Rows from block 2 of a small image classifier, named by matrix and row number. Rows with one number belong to one neuron. Each number is 500 + 25 x the weight over its row's rms, rounded and kept within 0 to 999. All counts start at 0. Numbers have three digits each. After the name is the row's rms in percent of the matrix's.
After each neuron's rows are labels from the 100 images, of 14976, where the neuron reaches its highest value: "strongest on" is what is common among them. Only what is clearly more common there than usual is listed. The data: photos of plants, animals and fungi (iNaturalist). In brackets: how many of the 100.
# fc1: MLP up (model.blocks.2.mlp.fc1.weight, 160x80), inputs 0-79
# fc2: MLP down (model.blocks.2.mlp.fc2.weight, 80x160, transposed), outputs 0-79

fc1.101 060:513493487475499521510504555480506468470516478517512503509514472509489483442458505519462490530457520515512502530499486532565432488473516496531482515497479448508492474491516503486496463541525464496497497514514514517503541481487471539525511521
fc2.101 053:501496513552499506472523440491472522546514493506511492506503487516504502544540478527532511495490522497464544461459490520474512478505488505502489494552523482534521520537438461503504517475484505493506492508523457515507443493479475478478528488
strongest on: class Insecta (69); phylum Arthropoda (69); order Lepidoptera (36)

fc1.141 111:538517508509498473514485509498526511453507476520517473534467489507533538459529555513514508553493473477479466492465485550482521532491504453475532487485499477514541506520470526532462496483468484476531493467514503518483488478477519515462504505
fc2.141 090:504506490519518542514464497488507536489468495506498492441460498464539497503466531515501485542521467515506466502476510501520474474457528460515490542496519475500529518506564505513510482469506504498543473460509466492493506546502507516553519498
strongest on: class Insecta (65); phylum Arthropoda (65); order Lepidoptera (35)

fc1.12 126:529512531513470456508504503459514519467500482540513468517481476534503532475523515518496534539502469514464472516520503549502498524503489478488526459489490446493502526491430506526466501499464459500528489487541502499491511505470511461463505512
fc2.12 108:481502452488483506486486495490484492498494481483476538429521482474495487512506494488476444529494483479562480485473479503528456500493556517520478515471495492472490490472558482461476503476536480522488507479482484485509498544541490515527511482
strongest on: class Insecta (67); phylum Arthropoda (67)

fc1.153 148:522494514526475526526453540486509511510484484514526500502467467475540489468474546492477516567491473506488500519474499507516528461473448461520500487498522467509524507521486508531501451518470492494519481437511481509494526525477494495503547498
fc2.153 138:504520549460480526503494510499514485503521496475494530471490498498561439448479502486485556492480495484470495511499494502557459458472475496503489495482498482488510512492509512525478457452546489531544506509464521468497508491497501511541509505
strongest on: class Insecta (91); phylum Arthropoda (91); order: Lepidoptera (33); order Coleoptera (29)

fc1.85 121:519518537521471454503511507455512518474503473541506468509481463536508534480524519516487535526497467524460479510524512531499496527512490482491524457502494449490501529498431509524471504495460454510528494491539493495491518508473506455470503496
fc2.85 113:491500448485468492495494499499490491485490480480476529436521474478488493512514489492472438517500489476564477493476482503524459515494562515518475522466489505469489489462558484462473512487541482516489515487476494486516500534543498518517497491
strongest on: phylum Arthropoda (65); class Insecta (64)

fc1.14 088:499490449474525559509483499485492484526516532479487532511523531473509456512494487486517467503519525465541478536448502484514475459487480508498506498469514512546494484523531483492531486517519536497496499491474506539502504479515478580517505529
fc2.14 085:506458499510504468504477497481498482523486498504502500518507494507482502474531517486508501554540499505499478495475509493498526524507489506502504486508511542505473509517457475518508504565479494539471509466509486494509500542479514414454589500
strongest on: phylum Arthropoda (66); class Insecta (65); order Lepidoptera (32)

fc1.140 123:528490521518481519521462528491502500509484471503520508509471484470535503481496555480495516568493479514491488504451480509514534468474459462527493490493523469524520502530475495524493445515476486504523496430500483521499512524489507511483565495
fc2.140 079:515534542472487535510504528508531512513523519495509517461492525517562454498479491519493548476472503509459495541515501491534464468476480492477492502474485476491519516482503499519499497424536494504553506516483523462494530486530511517523483523
strongest on: phylum Arthropoda (91); class Insecta (90); order: Lepidoptera (34); order Coleoptera (25)

fc1.49 121:546484542507469487526470515499504500483499453504527494519469497505522504465486547485512541573471481505487478503473463549501528498461461458517499511487506477510522502512466487532474460500489471501527505465499502508512491519487518491458547508
fc2.49 079:503533514497488551499470507487499530493484507498507517424466509480577477501497517518498516520501480507484490511494515517526458471471520463510497480490522468494517510494536522513500482457517492478555465461492491495484508513506503568545488502
strongest on: class Insecta (72); phylum Arthropoda (72)

fc1.69 087:509496456475514570506490507490495487523517527481495528504525524473515447508475493485512469494513519469541476533451495472513481446477496509499507510471510513536491489516547488504538491516517525493510496492479503531508509478507476583524496536
fc2.69 087:502455501513503470500477493481492482524486498508506502519506498503479498474527516482510502549540499504500480491484503494498525519506484508501513482512511539504472506522453476519506499563482500546469507471512486496511496545473504412458589497
strongest on: phylum Arthropoda (67); class Insecta (66); order Lepidoptera (33)

fc1.89 089:499490449474524560509484500485492485526516531479488533510524530472509455511492488486517466502519524466542478536448501482514475458486482509499506498470513513544493486522533483493533486517519536497496499491474506538503505479515477581518504529
fc2.89 086:505458499511504468503477496481497482523486498505503500519507495506481502474530517486509501554540499505499478494477508493497526523506488506501505485509511541505473509518456476518508504565480495540471508466510486494509499543478512414454590500
strongest on: phylum Arthropoda (66); class Insecta (65); order Lepidoptera (31)

fc1.122 132:495493527518495490499506545449509505516504481510506464503490448529490506523489509504454527495524473504461501523524526503461539486499483506491490474504506465511473534522451472530513522534460505508493493478532466507499552537470497440478546500
fc2.122 160:501503459486468513493492482460480476499491488486494554442528489459490466490484487469504461512493497486554494478469478487548444478483531524538500471479508486497473482483527514477481472512530450531486502492486481520511473532500491528539509496
strongest on: phylum Arthropoda (80); class Insecta (77)

fc1.16 116:543512517509482475516478509502522513463505476522523474535466495503534536468527548508518518553489475487481464490469472554490524521482500454481528488479501468517535502500464519530461486480465480478531494466516511515491483485481518515451509508
fc2.16 097:501502496511505552513458495487498533488468494504501498441467496466541490491471518513505495548516469508503463499472503503536462470449525465517499531491522473503518516505555499514507471477513493502544476458507473501482498543495508518554536499
strongest on: class Insecta (65); phylum Arthropoda (65); order Lepidoptera (39)