From a checkpoint of a small image classifier.
Model: 3.68M parameters, 64-pixel images.
Training: adamw at rate 0.0018, 19000 steps, batches of 64, held-out accuracy 77%.
Data: trained on photos of plants, animals and fungi (iNaturalist), 38949 training examples.
Rows from block 4 of a small image classifier, named by matrix and row number. Rows with one number belong to one neuron. Each number is 128 + 24 x the weight over its row's rms, rounded and kept within 0 to 255. All counts start at 0. Numbers have three digits each.
After each neuron's rows are labels from the 100 images, of 14976, where the neuron reaches its highest value: "colour at peak" is the nearest of a few named colours to the mean colour under the peak. Only what is clearly more common there than usual is listed. The data: photos of plants, animals and fungi (iNaturalist).
# fc1: MLP up (model.blocks.4.mlp.fc1.weight, 320x160), inputs 80-159
# fc2: MLP down (model.blocks.4.mlp.fc2.weight, 160x320, transposed), outputs 80-159

fc1.171:146137146118097127108139103128133081148100120129139150092084127147119107140101140101135133144146097068102126170140159156137111131127146115129149126115121144100140095093085125110116165172133136164147149132150105145139140103149157113144140142
fc2.171:144163108121088131117114151089107140135121105154156140165157108144132145130153154080114139112133115113112091125142137131152145146091161093148138126127119137158144101132122144155073136161160102145141159137141141159106150079111159144146137136
colour at peak: brown

fc1.272:105166110112100133096115113080106144142158096151132149162144118112115118109148139119120163111090083141152104153113109120135113141122109104138156126138121152156154100145110171144100109162130090171124133146094144142115180123144153112139137149
fc2.272:127090125125105118126105147097180132119151125102136103149149136122130158124184118103125173103148100104097123090126144116103137136160128098098102137142160107104145108134169099153098117146141144151120153071134170141137107129174100113125124104
colour at peak: brown

fc1.209:134111124160117142128118143122160114095105132141143114102110155085145151162135159139129139132136125134092122089141101151141112145116175102124115177175122110126136102126117071149136137141133170106080120119172128134116094132127125064087107109
fc2.209:165125073147154111146146137129116135130135135133120138148125107133135132134104139150151074109127151147122108119131133143185128110097180090159145121138111124179132166138108122168115150119130097135133097156139123143118161083087140152130134134
colour at peak: brown

fc1.232:108137133108159150125114108138145120150151171108112155126110116164118167116159138134149099128131158135120123102103160100134116144117146133158148096089087099130087183103108126126128136089112130125167144156140171108118123116115151200154145144
fc2.232:135142117072128131083144141119118128125125103094141143115123132130128115093120143122077129134169128134122126138115155074127148168179123120110143131130149202104189128136126128155121101126142128132129132108151109083196161127139150131127127104
colour at peak: grey

fc1.137:151148118110105146099142097146114112146125127138151163124116093154101092127127128104129137169130115104071092182117147121142100145114131087160182107112117149120111108109091145136094125158094092137153134141137123144162156073154170157144142144
fc2.137:175150103122077125121125149132121129143153127129126145144164077142138127089178135111116167147166104106084120139133134129145144151128137091129147142147146136154167088143143145167095161163149091155138145119144144137149171076106132116153150124
colour at peak: brown

fc1.82:153121091168119140148162153143120152086134127104114104140157091096156073100124129105147130128110128141105130175132099143125155142132125079105126153154169167139150116134139141163073116142147076116090110109161130149140167095128107104087099100
fc2.82:125147102110131181107146101117124102154118133164148162075106126122129103088106150129103110121158133105104115133136094136163090175119162091148160131138101154131138121132092109153106163125096128117125106138124125075133140122110153080125129154
colour at peak: brown

fc1.231:141153124139163159133150132125113146121122135124128133134148094096125096111104141108145094120116174130112135186121107102129149163113124111130147151171155158128127169101126153125089135101135079100103150135145119125129163076152132114111136127
fc2.231:172143122083099125085154113144147117136149154152179156124119115120130167103165111129078158146171108108127116101136128086153125155130170144161156113127090110132095108122117112152145135136106156149121131116145158092158093114111155110129128141
colour at peak: grey

fc1.174:147132088142126103110155128132106098115136109103109119099105156104133084138142107122167161143136108126106114139123103151147106125178144085090123162153167134129182114138117122165115151136126120142088103094139132136148138127100124064106120121
fc2.174:071100102139141124137114148083152140124141113113124122119106152132131169142120166135142092098104142157149108069129142133168138125094205114155111122112069135157130148138129067158125128107145174130130105165139148159094105112133132158118125117
colour at peak: brown; orange

fc1.27:112129113127106085114118136063094137138108063125121120135140153134145121147095121117106130081130087116159117121163142157130112101134107132114107117110148163144172110160146137141127136163155136190136104127095106155110149147151120114138133132
fc2.27:117142145091148126095108102095168109138138141133164143165125106125120177083137136142101112124150135136139142094127125095113125126115114162149164116123094086135099150139105140118146106123094165112120142148110155094117121142162133115123118138
colour at peak: brown

fc1.300:143131110131090124101104113132137101127098133145156137097095137134133144167128145112132142142149097083076088115142143168157102135126176088142134138122116105126146090116102093156118159176125143141134129121159113167127098102118160098127118135
fc2.300:146129104148101121138131158113112138114117109118120110144172143137127106147111134079142109084127111103085099131125143144144142127133160068107105139129157157134180106145147134164053140168162092146135138104136115171125154096137124138134132114
colour at peak: brown

fc1.278:106141126124176154131124122124133137132146143115102145136126130143130170128165137116146098112123177144138123098102146095130124150118142122150136107096097109131092203110117129133111132070123129112150141152144170113099115119115145192137135133
fc2.278:138144116072126130083145143119116129123125104094143143115122131131128117096123142115076130132172127129121122137117157074133150167179132117115148134129143198105191126133120129157118107127144124135129135107154111085192158120135156133126127103
colour at peak: grey

fc1.58:105135120133177153141123132120136137124143136117107141132123121140144164123151156118142089122109181146149127108116146107130133150106144117159131112098092123136083198108124126137105139068129129105145138164146164108103121116124135184131129126
fc2.58:133145122072127133083143139117116124125126104095141146116120132128127120091124143117077129127173127130120121135119156074133147168177131121117151131133140202103190127130118130152120106127140128134127138110152112084197160122136157126123126104
colour at peak: grey

fc1.68:141154126138163161132150130126113144121121137122126133132148094098124096113105141110147094121118175128111135185120109102128149163115124114130147150171156159127126170097126152124093136101134081099105151135146119125128161077151133115112136127
fc2.68:172143121083098126086151112147149119135151156150179157128119114121130170104167112130079156147171108109127115099135129085153126155130171146161156113125090108133095108122117113153146132138105157149122131117145158092159092114111156114127126141
colour at peak: grey

fc1.95:140156125139162159131148129126117145122122139121125138132146094097127095116106142110146095121116173126111135189123108105130147163116126115131150151169154158126127169097122154123097139099135082105105152136147120125129161074150137113113135129
fc2.95:172148121082097126083152105142144113138146152156178161130123118119130166105163109130076158135172104109127111098138122087153118153129169145160156111124091115131098106123116119150144128137101157151121132117137154092155093117109159108127127146
colour at peak: grey

fc1.246:110137128122168148134114121133139134136149158109106143129122117155133171120155142135149092122131169142131125098112156105131127140113143132157136105086094101138088192109121129130126140078122128111157144162141166108114122116113141193142135134
fc2.246:134142118073128130084144142120117126123126103094141144116120133130127119093122144120078130131170127133122122135114155075130148166178128120114146133132143204104190127135121127155121104126142130133128133110152110083198159125136154130125128103
colour at peak: grey

fc1.208:144134134126107126109129106110162104138099133127147141102090133138130133134116150092141119125153113074078108132130158150163107136114192098131148123112111128113152110091088101131102167160128146152143141121176130155115126091140157113140137142
fc2.208:113159094117115165114117131080112127138125115151163152169145108135133138107126176100114116091134129128115084114136134129167129160076161094166154134131099147166131120149105149161081129152132104128134139162137136170083160083114167126132130138
colour at peak: brown

fc1.225:141133113130091124098108112131138100130097130147157140098093139135132142168126144111132140141150098085078088116145143168158100136128175090144137138124114109126146091115098092153118160175123144143134129123158109165127100104119162099128121135
fc2.225:147130104152104119141130159114108140115115111120116109144171143137129105151107133077146107088123114099091101133124142148144144122132156069107104141131159153135180110144146137161055145165166087145135139107135113171122154097132123141135133114
colour at peak: brown

fc1.265:164142137111114124116143094126147107152105142138159140111096112161123118131121130095142111131157121066078119153124167136152119132111170114137152099102122126114135125086091122122103158158117123146164148121173136162136134076143153152160147155
fc2.265:115172103101110148098110127088117132139134119146154162157136088137134141100133178118103129117133126126123085127136140107168135157085152108181169124126090150174132119133096152160102136150130104145135143180132133156098167081099183134134128138
colour at peak: brown

fc1.29:115138128124167143133113121132143133134147156108107141129124116154134180123161138134152093124138168137135125093108157106131130139116143134153137107087096093137093191106119126131128143078124133119155145157142170110119121115107140190140135134
fc2.29:134140117073129130085144142120118127121127104092140142114119132129126117092122143122079129132171128133120121135115156075131148166178128118113144135132143202104189127133122127155121104126141129131127133109154111082198159124134152129124126100
colour at peak: grey

fc1.185:106131138097146153123116101138150107159154174109122160125100115173104163112161136135148114130132142131113125109098161094134110145117144136161155089093082102124082166099104122122131129101101136137176141151138174108120121120125153206163149149
fc2.185:136143120071128135082143140119119128127124103094140142116127130130127109091118142125077129136167128134119132141116153074119147168181114122104139127130157203101187128137132131150121098125141126131129133107147107083197163133146143132129128106
colour at peak: grey

fc1.203:183145124125117124119171104148132120136135149126154140126110090154129091106141116110145128138168117097080120180106152130148130130117155107134165101106130143118133127099097141131101131152112100141154140122166150150165163058137146158147140144
fc2.203:110155094107108124109114129079113141124150102125127156133121097131132131096144179120113131114134119124130083130131144107173132141094151097177169125119093166177146117138091145168098156157125106168131118180127144144108189084100183143124123130
colour at peak: brown

fc1.5:156137138125157114126127121128128125136100136119127125107129120104117166148102111151139108138167155095158135101148114123136143116153135166123126174184140082120132148098122129116172184100128144108099153116141085115132103132084129056123138135
fc2.5:127136131123168116122160106141118109145146130131080148111123137116127102116126125110129086139141145126161135134143102128138112125152133124112145127141129119128141171111101162121109171080110112120119128127125150001164159129081141099116127142
colour at peak: grey

fc1.144:160113118159139110133148146104158130110122121096118085112137151113159126128127119079167113111143138103092136099136124164135143126147166099072111159132178117115177132120125097150085164131163150125099116067188158138142128115154101077100127116
fc2.144:091105105133130148151129140111141157124143136114123133092074126123133159134118177177136119110130143169167140122128149123174138143085190134181136114124074153158097129122124071143159127111125146133128097189159132106129130100131140152119127115
colour at peak: orange

fc1.152:106131138097146152124115101138150107159154173108122160125100115173104163112161136135148114130133142131113125108098161094134110145117144136160154088093083102124082165099104122122131129102101136138176141151138175108120121120125153207163149149
fc2.152:136143121071128136082143140119119128127124103094141142116127130130127108091118142125077129136166128134118132141116153074119147169181113122104138127130157203101187128137133132150121098125141125130129133107147107083197163133146143132129128106
colour at peak: grey

fc1.1:118162130152154155120139129111138134114144156121131158128130096102142105112129154098156108118110160115100127176101110123138136169121142115131176158154137155128148159093095150121095156105142089114102156140148149123120174065140155114101125126
fc2.1:177152116090079130098143095135119107138132125158187150163144114117125156107149100141087169112160090135125108109132114093133108145119136142153148101114096140134108101140128149143130082151093151175115131123115130079167115130128149114124126152
colour at peak: grey

fc1.101:142131111131092124100106115133137101128097130147158137098094138132134142168126145113131139142149099087075087114146142167160099136127175089145135140124113109129147092117100091155119157175122145141132127122156109165127100104118161097126121134
fc2.101:147129101153107120142133157118107139116116111121115109142169142137129103152106131079148106089121116099091099134124141149146143121132156067109104141131158153137177112143146135163055145166163084145135136108134112173121153096129123140134133115
colour at peak: brown

fc1.229:107137133108163146124116107135144118152145171107114157127107122161116172127157139131151101126130160135122122103103159096138113143117149132156149098091087097127087185102105123127128137086113131127165145152143171107112116115114154198153148144
fc2.229:136141116072128132083144142118117130123127104092141142116123131132128113094120143122076129134170128135122125138116156074130149169179127120110143133127147201104188127136126129156121101125142125132130131108153110083194161125137151136127127103
colour at peak: grey

fc1.46:171141135112115121120147097133146111149107147138156131119103109163125118135128126091144115133155122071080120150121168133150126130111169107132147097101129117115135127084094124127095152156117114145166152114177142166138128070138149158162143154
fc2.46:114171106100116148099104130083121135135135123146158162155137088137135150100128184125101122111137129125123089120135144104165137156082150116181167123126089149177130122135099148159112136146132110141136143183133130158099163084102183135132126136
colour at peak: brown

fc1.125:112137131116162146130110115137142128142151166107109147128118115161127174119159137139152096126137161137124124096108159105132123139118144136156142101085092093134090186107115127128132139085118130121162146158139169109120122115110146196147139138
fc2.125:135141117073128130084144142120118127123126103093141142115121132130127117093121143122078129134169128134122124136114155074129148167178126119112144132130146204104190128136124127155121102126142130132128132109152109083198160125137151131126127103
colour at peak: grey

fc1.259:136103095155125096129148153139119120108143092101091108097126153113154089140120114106131145162115113128129121141147117162138116110175133085089104159131166131130178109156139103162097149127140123130095088084134137119147127137110110081098114102
fc2.259:083117129126149160135108129125170125135145165134140147077069098131138163104135174152132114154133148129141134099135116131163122153097174138163149145137071104148085142109105069136153146113115164111135107158151146132106104098096144124134140133
colour at peak: orange

fc1.113:166104111164123094141135144150158118106131166110127098095109112152162132132137127112162130163162125095073115114137154161158131117125199102117124133107139099130118119121119080162113166133142127120132114095196159134155113082100120115109115110
fc2.113:131101135103104145120141145104195131109158150095156123132113109111120157082166140120106135088140121132091150086118150091139153155099175126137134115116128132120114115106145080124122111151137168152113138123159164167117126092169117148114114098
colour at peak: brown

fc1.67:152111126151138133140145146136123115112094109104129091099140136107136068135107112087158122132144143096071136167145112144110150134157115108087109165161186163088160127103150119131087146118147117120099130064147102111166138133181103086099118110
fc2.67:120134141135119152135112117127170123146121181156172151111095112132126185122124147157130094123152132117125156095133113154156116151083172166167157123141078081143085121109101102116173153146108157113133121163138130128104107121128133123131131145
colour at peak: pink

fc1.77:096140121132179160138126134124128133124142132125108150128118125135139148121140159111130091120091183152150125120119141101133126155106145111168133115101085143138082201113120128135096133068126121100141136167140154102097128119129144180128131125
fc2.77:136148125070126134081146138118116123128127103098142146115124132125127122093128140111075131126174126126122122134120153072127148172179128121115151129130143197101187126127119132151116108127142129140125142106153115085193158123139157124122126106
colour at peak: grey

fc1.41:155154102107108143099167090143107140145111117139150157146128113148106079138123109101119128141141115126084091189119141106143105138107131079159168097113112168121100122122101149146083107155094090142155126130135121156150138087152164165152142154
fc2.41:181157091101108119100128131111116121149157109147127154143178096141141124091169127107094135130185119105104107126143128112147132147135123095130143124140154130157172112154148154181094159144131093129140133113124149131152165089103137101151148139
colour at peak: brown

fc1.143:138150126101105147102163087138110100156122115132145170127104108156096083120122127095118132143140108111097109188114149120138100137119120092153179099110114176112113109113084150123091118163089096148157128144131119141158159096161162154155150153
fc2.143:188140094134084118127130159144109134139140120131129143135151086147145123107168119112128163153157119112089104145137136140152146137128151083133140148152136130154171086141132128168094156157157092136143135111155136145155162071096134130157156120
colour at peak: brown

fc1.100:106131138097146153124116101138150108158154173108122160126101114173105163111161136134148114130133142131113125109099161095134111145117143136160154088093082102124082166099104122122130128101101136137176141151138174109120121120125153207163149149
fc2.100:136143121071128136082143140119119128128124103094141142115127130130127109091118142125077129136166128134119132141116152074119147169181113122104138127130157203101187128137133131150121098125140126131129133107147107083197163133146143132129128106
colour at peak: grey

fc1.53:112138131118163146130111116137141130141151165107108146129119116159128174120160137138152096124137163138125124095108158105132124139117144136156141102086093093135091188107116128128132140083119129120161145158140169109119122115109145195146138138
fc2.53:135141117073128130084144142120118127123126103093141142115121132130127117093121143121078129134170128134122123136114155075130148167178127119112144133130145203104190127136123127156121103126142129132128132109153110082198159125136152131125127103
colour at peak: grey

fc1.20:142156123140162159130151130124112148121123134124129137134149095096127097112103141109145094119114175130114135187122106103130149162114124113133150152171152159127128170103125155125093136100136081101102149136145117124131165075151135114110136127
fc2.20:168146123082098128084153110143146114137148154155178158126120115119130165102165111130077161141171106109126114102137126087153120156128170145162157111125090112131094106122116115151145134136103155149121133117141158092156093115110157107129127143
colour at peak: grey

fc1.297:110138131104156144120114102134146112157150174104116163124100114165111171122160134135153107128137151128115120104101160095142110143122152133159157097093082094129087176098099122129131141093109131139168141151142175108124121111115157198156149147
fc2.297:135142118071128133083143141119117129124127103094142142115124129132128111092120144124076129136169128135119126139116154073127148169179122119108142130130151202103186128135127131153121099125140124130130132108150109083195163127137148134127129104
colour at peak: grey

fc1.214:151112094153127101125149151154110117107140101099094110095125148110150085144122116107144154173122114127113113150146109159135109114171133076091109163144173126128173110151135113165095149128133110126091098084135129126151124132101117078096112101
fc2.214:075120131132147161134111126111176123135149168143152145078079103121130160104132176139132109140131143111131129095135115141162121150080183131165148134132075104145088140099107069138144154118113156115126121159142151148096107089106143112123125134
colour at peak: orange

fc1.72:113128106128115091114128139067088137136111054121111127131136156116141103145089121118108133088126096128159118135161126151133110107143109119110110132125149178143179113161144135146120134154148129180119099124099099148112154147152120097128136126
fc2.72:111149141103145125107105104096170116134140147133161149169119095130126184077146147145115110115146132141139134086126129104129126125103130159161177127128080081151101148140090139123146109130098163116126137163118159103111131126145146120125127136
colour at peak: brown

fc1.88:154107099160129111132142154158121120101135110103112094092139145113151080142124120097151145171117123115079108146148116161121121121162130071085105165144184130117164113142139111166079153127141110120095108068150135120152116131126113079092111100
fc2.88:086119139136136167143116124113178125137148172146159139075082106116128162107125167138132103131136138099131139107141114148154119152077176139168147127127075104136082133090113078130148163123113154119123132158141151134105104091119139111118120137
colour at peak: orange

fc1.61:141155124139163159132149130126114145122122137121126136132147094097125096114105142109146094121117175127112136187122108103129149163116124114131148151171155159126127170097125153124095137100135081101105151135147119124129162075150134114112136128
fc2.61:171146122083098127085151110145148116137148155152179159129121116120130170105165111129078157141171107108126114098136126086153123155129170146161157113125091109133095108122116115151145132137104157150122132117143157092156092115110158112128127143
colour at peak: grey

fc1.135:145126134117157134125131113134133110141106144127133137103107126098104157141106125152121113150156156114157138109140100112143131127136135159132137164196125092127116145101112116120167168105105150106096129124139094119127103135085131063126143135
fc2.135:121142131121177123122153105144113120150152125138079148108129130128134098110124135105128077142125156122167134132147100126136116130134125126122141138135126120139131184113108157128106168075113109117131121137119149016142162131071144107128135151
colour at peak: grey

fc1.285:165145132120113128121139107150121099140112141137151135104102091159120104130120128097149118164141133078068117182127161134144124137123151102135148107110140120113134117086103137124098147154115091122159147120163118152149146058133149160146135144
fc2.285:137170109097092147098125126094138128138144138146161162151139074137129150084155165115092139120156109115115104125129127104154138168091152112172174121131104141161125107121107140163104148164130109162135144157142147140117161072110172123133130137
colour at peak: brown

fc1.211:137157134134158151131151121134122125126117140117144141129134089114120102110129149106160105119143162114110125173105118100130147163120130133128164141164149171119142162069109145119100140101134099109115158129149123109138166083147141124121136133
fc2.211:181112123129089119127119116167153123139172155140173134159140101127135175139185107154112182137140098140107110103143137126156121125107167138174142125125094095143080101137137126152152112143109141156129139134127172111171094100107144132124123148
colour at peak: grey

fc1.56:106134134098150150121115101135148108159153174106118163124098116169106165116162135133151111129133146129113122107098160094137109146121148132159156092094082100124084170098100122125129134098104134137172141150140176108121120117122156203161150149
fc2.56:136143119071128134082143141119117129126125103094141143116126129132128109092119143124077129136168128134119129140115153074123148169181118121106140129130154202102187128137130131152121099125141124131130133108149108084196164130142146134129129105
colour at peak: grey

fc1.243:103167111114097131093112115078109142141152103152136154160143114106119126103139144126121161106099079141157108144120105128141109143119110117139156130141116150160160097146106168141112114165134100178120131151092137142111182124140155105136137148
fc2.243:122096135126101115128110144095179130120150123103135106147148142120128154132183112103127179097145100097103125091127141121098135130164127103095100131136164110097142104128169103143102117145141145155119164071131169145139105131177098113122125107
colour at peak: brown

fc1.74:110136123130173148139119128123140137127145143112106139131125119147141174123157148126149090121125177142144126099112152106129134144111143125155132110092096107137088196107123126135116142071128132110150142161145167110111120115116135187134130129
fc2.74:133143120073128131085143141118117126122126104093140144116119132129127119091123144120078129129171127132120121135117156075133148167177130120116148134134141203104191127132119128154120105127141129132128135111153111083198160122134155128124127102
colour at peak: grey

fc1.299:162140136114113122111137096122146105152101141139159141100092118159128126136119131096142107127159120062082114144127167142157112129114176119141151104104117126110135124086089117123109167159119133150162144120173134159130128082136157144157148154
fc2.299:116169104099106145099111129084117134136132119144158156164138094136133144102132176112100132113133124128121086124135144104166139154085156107176167122123091152172135114136097153159100128154133106146135142175136130162094164081105180137132128134
colour at peak: brown