config = dict(
    horizontal_flip=True,
    color_jitter=0.1,
    norm='layernorm',
    norm_position='sandwich',
    hidden_act='gelu',
    learning_rate=0.0018,
    eps=1e-06,
    max_steps=19000,
    batch_size=64,
    weight_decay=0.3,
)
Rows from block 3 of a small image classifier, named by matrix and row number. Rows with one number belong to one neuron. Each number is 500 + 50 x the weight over its row's rms, rounded and kept within 0 to 999. All counts start at 0. Numbers have three digits each.
After each neuron's rows are labels from the 100 images, of 14976, where the neuron reaches its highest value: "top examples" is what is common among them; "colour at peak" is the nearest of a few named colours to the mean colour under the peak. Only what is clearly more common there than usual is listed. The data: photos of plants, animals and fungi (iNaturalist). In brackets: how many of the 100.
# fc1: MLP up (model.blocks.3.mlp.fc1.weight, 320x160), inputs 0-39
# fc2: MLP down (model.blocks.3.mlp.fc2.weight, 160x320, transposed), outputs 0-39

fc1.102:516500525479500420422474527472594568497518497558481459551458690526540528534460504465454473543515484516449545467497427491
fc2.102:465560505513585575486479534572492524477526542486562375579618474549440532440478508513605462531568407478588471551484526596
top examples: phylum Arthropoda (66); class Insecta (64)
colour at peak: pink (32)

fc1.229:455569433453538594549495479542456477444535561523556606481604458578418457431506462556576434531532528435578502524516576604
fc2.229:506532473465503407368525542510589501503462474498448538500450616532538462439512495442411474426432469569350501529519442467
top examples: class Insecta (70); phylum Arthropoda (70); order Lepidoptera (38)
colour at peak: green (38)

fc1.126:513504569433413438426503451516546532548512425482507605498419557500477409489499425507446486400534549572465495483518475385
fc2.126:496577537496543473512527569514559496442484532454490363616526540593475449496411514517539413559556542458582544487477521552
top examples: class Insecta (68); phylum Arthropoda (68); order Lepidoptera (37)
colour at peak: brown (67); black (28)

fc1.164:502514519415524511479465492541541477460553476560569603514629515524450403441451405600524468541498516469552528511508551571
fc2.164:468579522463508528407588532560495485485451495504498469536482554592548465474491478363471429406509471562374401540520506521
top examples: class Insecta (61); phylum Arthropoda (61)
colour at peak: green (27)

fc1.21:505500527496512452404494513538578528467507502577476481566516674517546554542468519465482490528512499512436524444511443548
fc2.21:469559509517586593477509531570486529493506528493578385561632480538431528433495506515581477508552399510581440562487510601
top examples: phylum Arthropoda (75); class Insecta (74); order Lepidoptera (32)
colour at peak: pink (46)

fc1.184:518491526475508418412458532455590544496517491552473453568452687521566520530456498464458475548520475514461556456493427489
fc2.184:464559507515585562485477531581493531484523534489564369587610467546444531444478509517590464524570408484581472553485525592
top examples: phylum Arthropoda (67); class Insecta (66)
colour at peak: pink (30)

fc1.207:518516513511516459413491537522588527451500521574464431575488675522551570540469536472490490559518482484437526445501469538
fc2.207:475560516511584584472499536575496527485519539496555367565621483534449535421490505503584481515556391501575450554482514603
top examples: class Insecta (69); phylum Arthropoda (69)
colour at peak: pink (49)

fc1.25:546527445415545505515509453555514578517558554538589519555592516502456445555540423565523489485533450460465504519590496619
fc2.25:557494479486564561502521430561484520469440495487475412543528468399465474436568462553548618515544432462555394540540511567
top examples: class Insecta (72); phylum Arthropoda (72); order Lepidoptera (40)
colour at peak: pink (27)

fc1.205:519489529474509415413456532453588542496519489551476455568451686520564518529453497466458475546521475518462558459490426489
fc2.205:464558508513584560485479533582492530484523533489564373588609468547443530445475509517589463524572409487582472552484523592
top examples: phylum Arthropoda (67); class Insecta (65)
colour at peak: pink (30)

fc1.230:511535503418525482510476469538540476462550494563535635496640516539425419458458423625523463544480491470563536520511540565
fc2.230:487570520452513502390565521532518517499484481517496530516490577584534448485484469387448443401476462561357431559514489515
top examples: class Insecta (76); phylum Arthropoda (76)
colour at peak: yellow (26)

fc1.106:517514507504511459396495534524587529452494517576470429572490683523550564547473531465489489545528482490434512443508462535
fc2.106:477562514514585588473508536581490521488514533494554366567621483533450534419490506502578483511557397509575450552484509603
top examples: class Insecta (72); phylum Arthropoda (72); order Lepidoptera (34)
colour at peak: pink (50)

fc1.23:519489528475509418414458531456587544496520492552475453565452685519566522533455498467459477546518475516459558460491425491
fc2.23:465559508514584561485477533580494531484522535487563369586611469546443530441476509516590465526569407485582470553485523591
top examples: phylum Arthropoda (68); class Insecta (67)
colour at peak: pink (29)

fc1.50:492479576452411471411522478517523471505474424528493547527516666518492451485424457511464470503570552565559506430464433455
fc2.50:457610485491579523493440518558516526461512504465536527595593490617433479431448498549581402522481444470571511595498529563
top examples: class Insecta (59)
colour at peak: brown (60)

fc1.206:459501396451536485466475438532559565501529489505550555582554518508511475503604454513507481510536484421454526504597540563
fc2.206:510521516538529583435515462568490518491404447495466390532528486450491487456562486511528565505536465499556353504536486556
top examples: class Insecta (69); phylum Arthropoda (69); order Lepidoptera (32)
colour at peak: pink (61)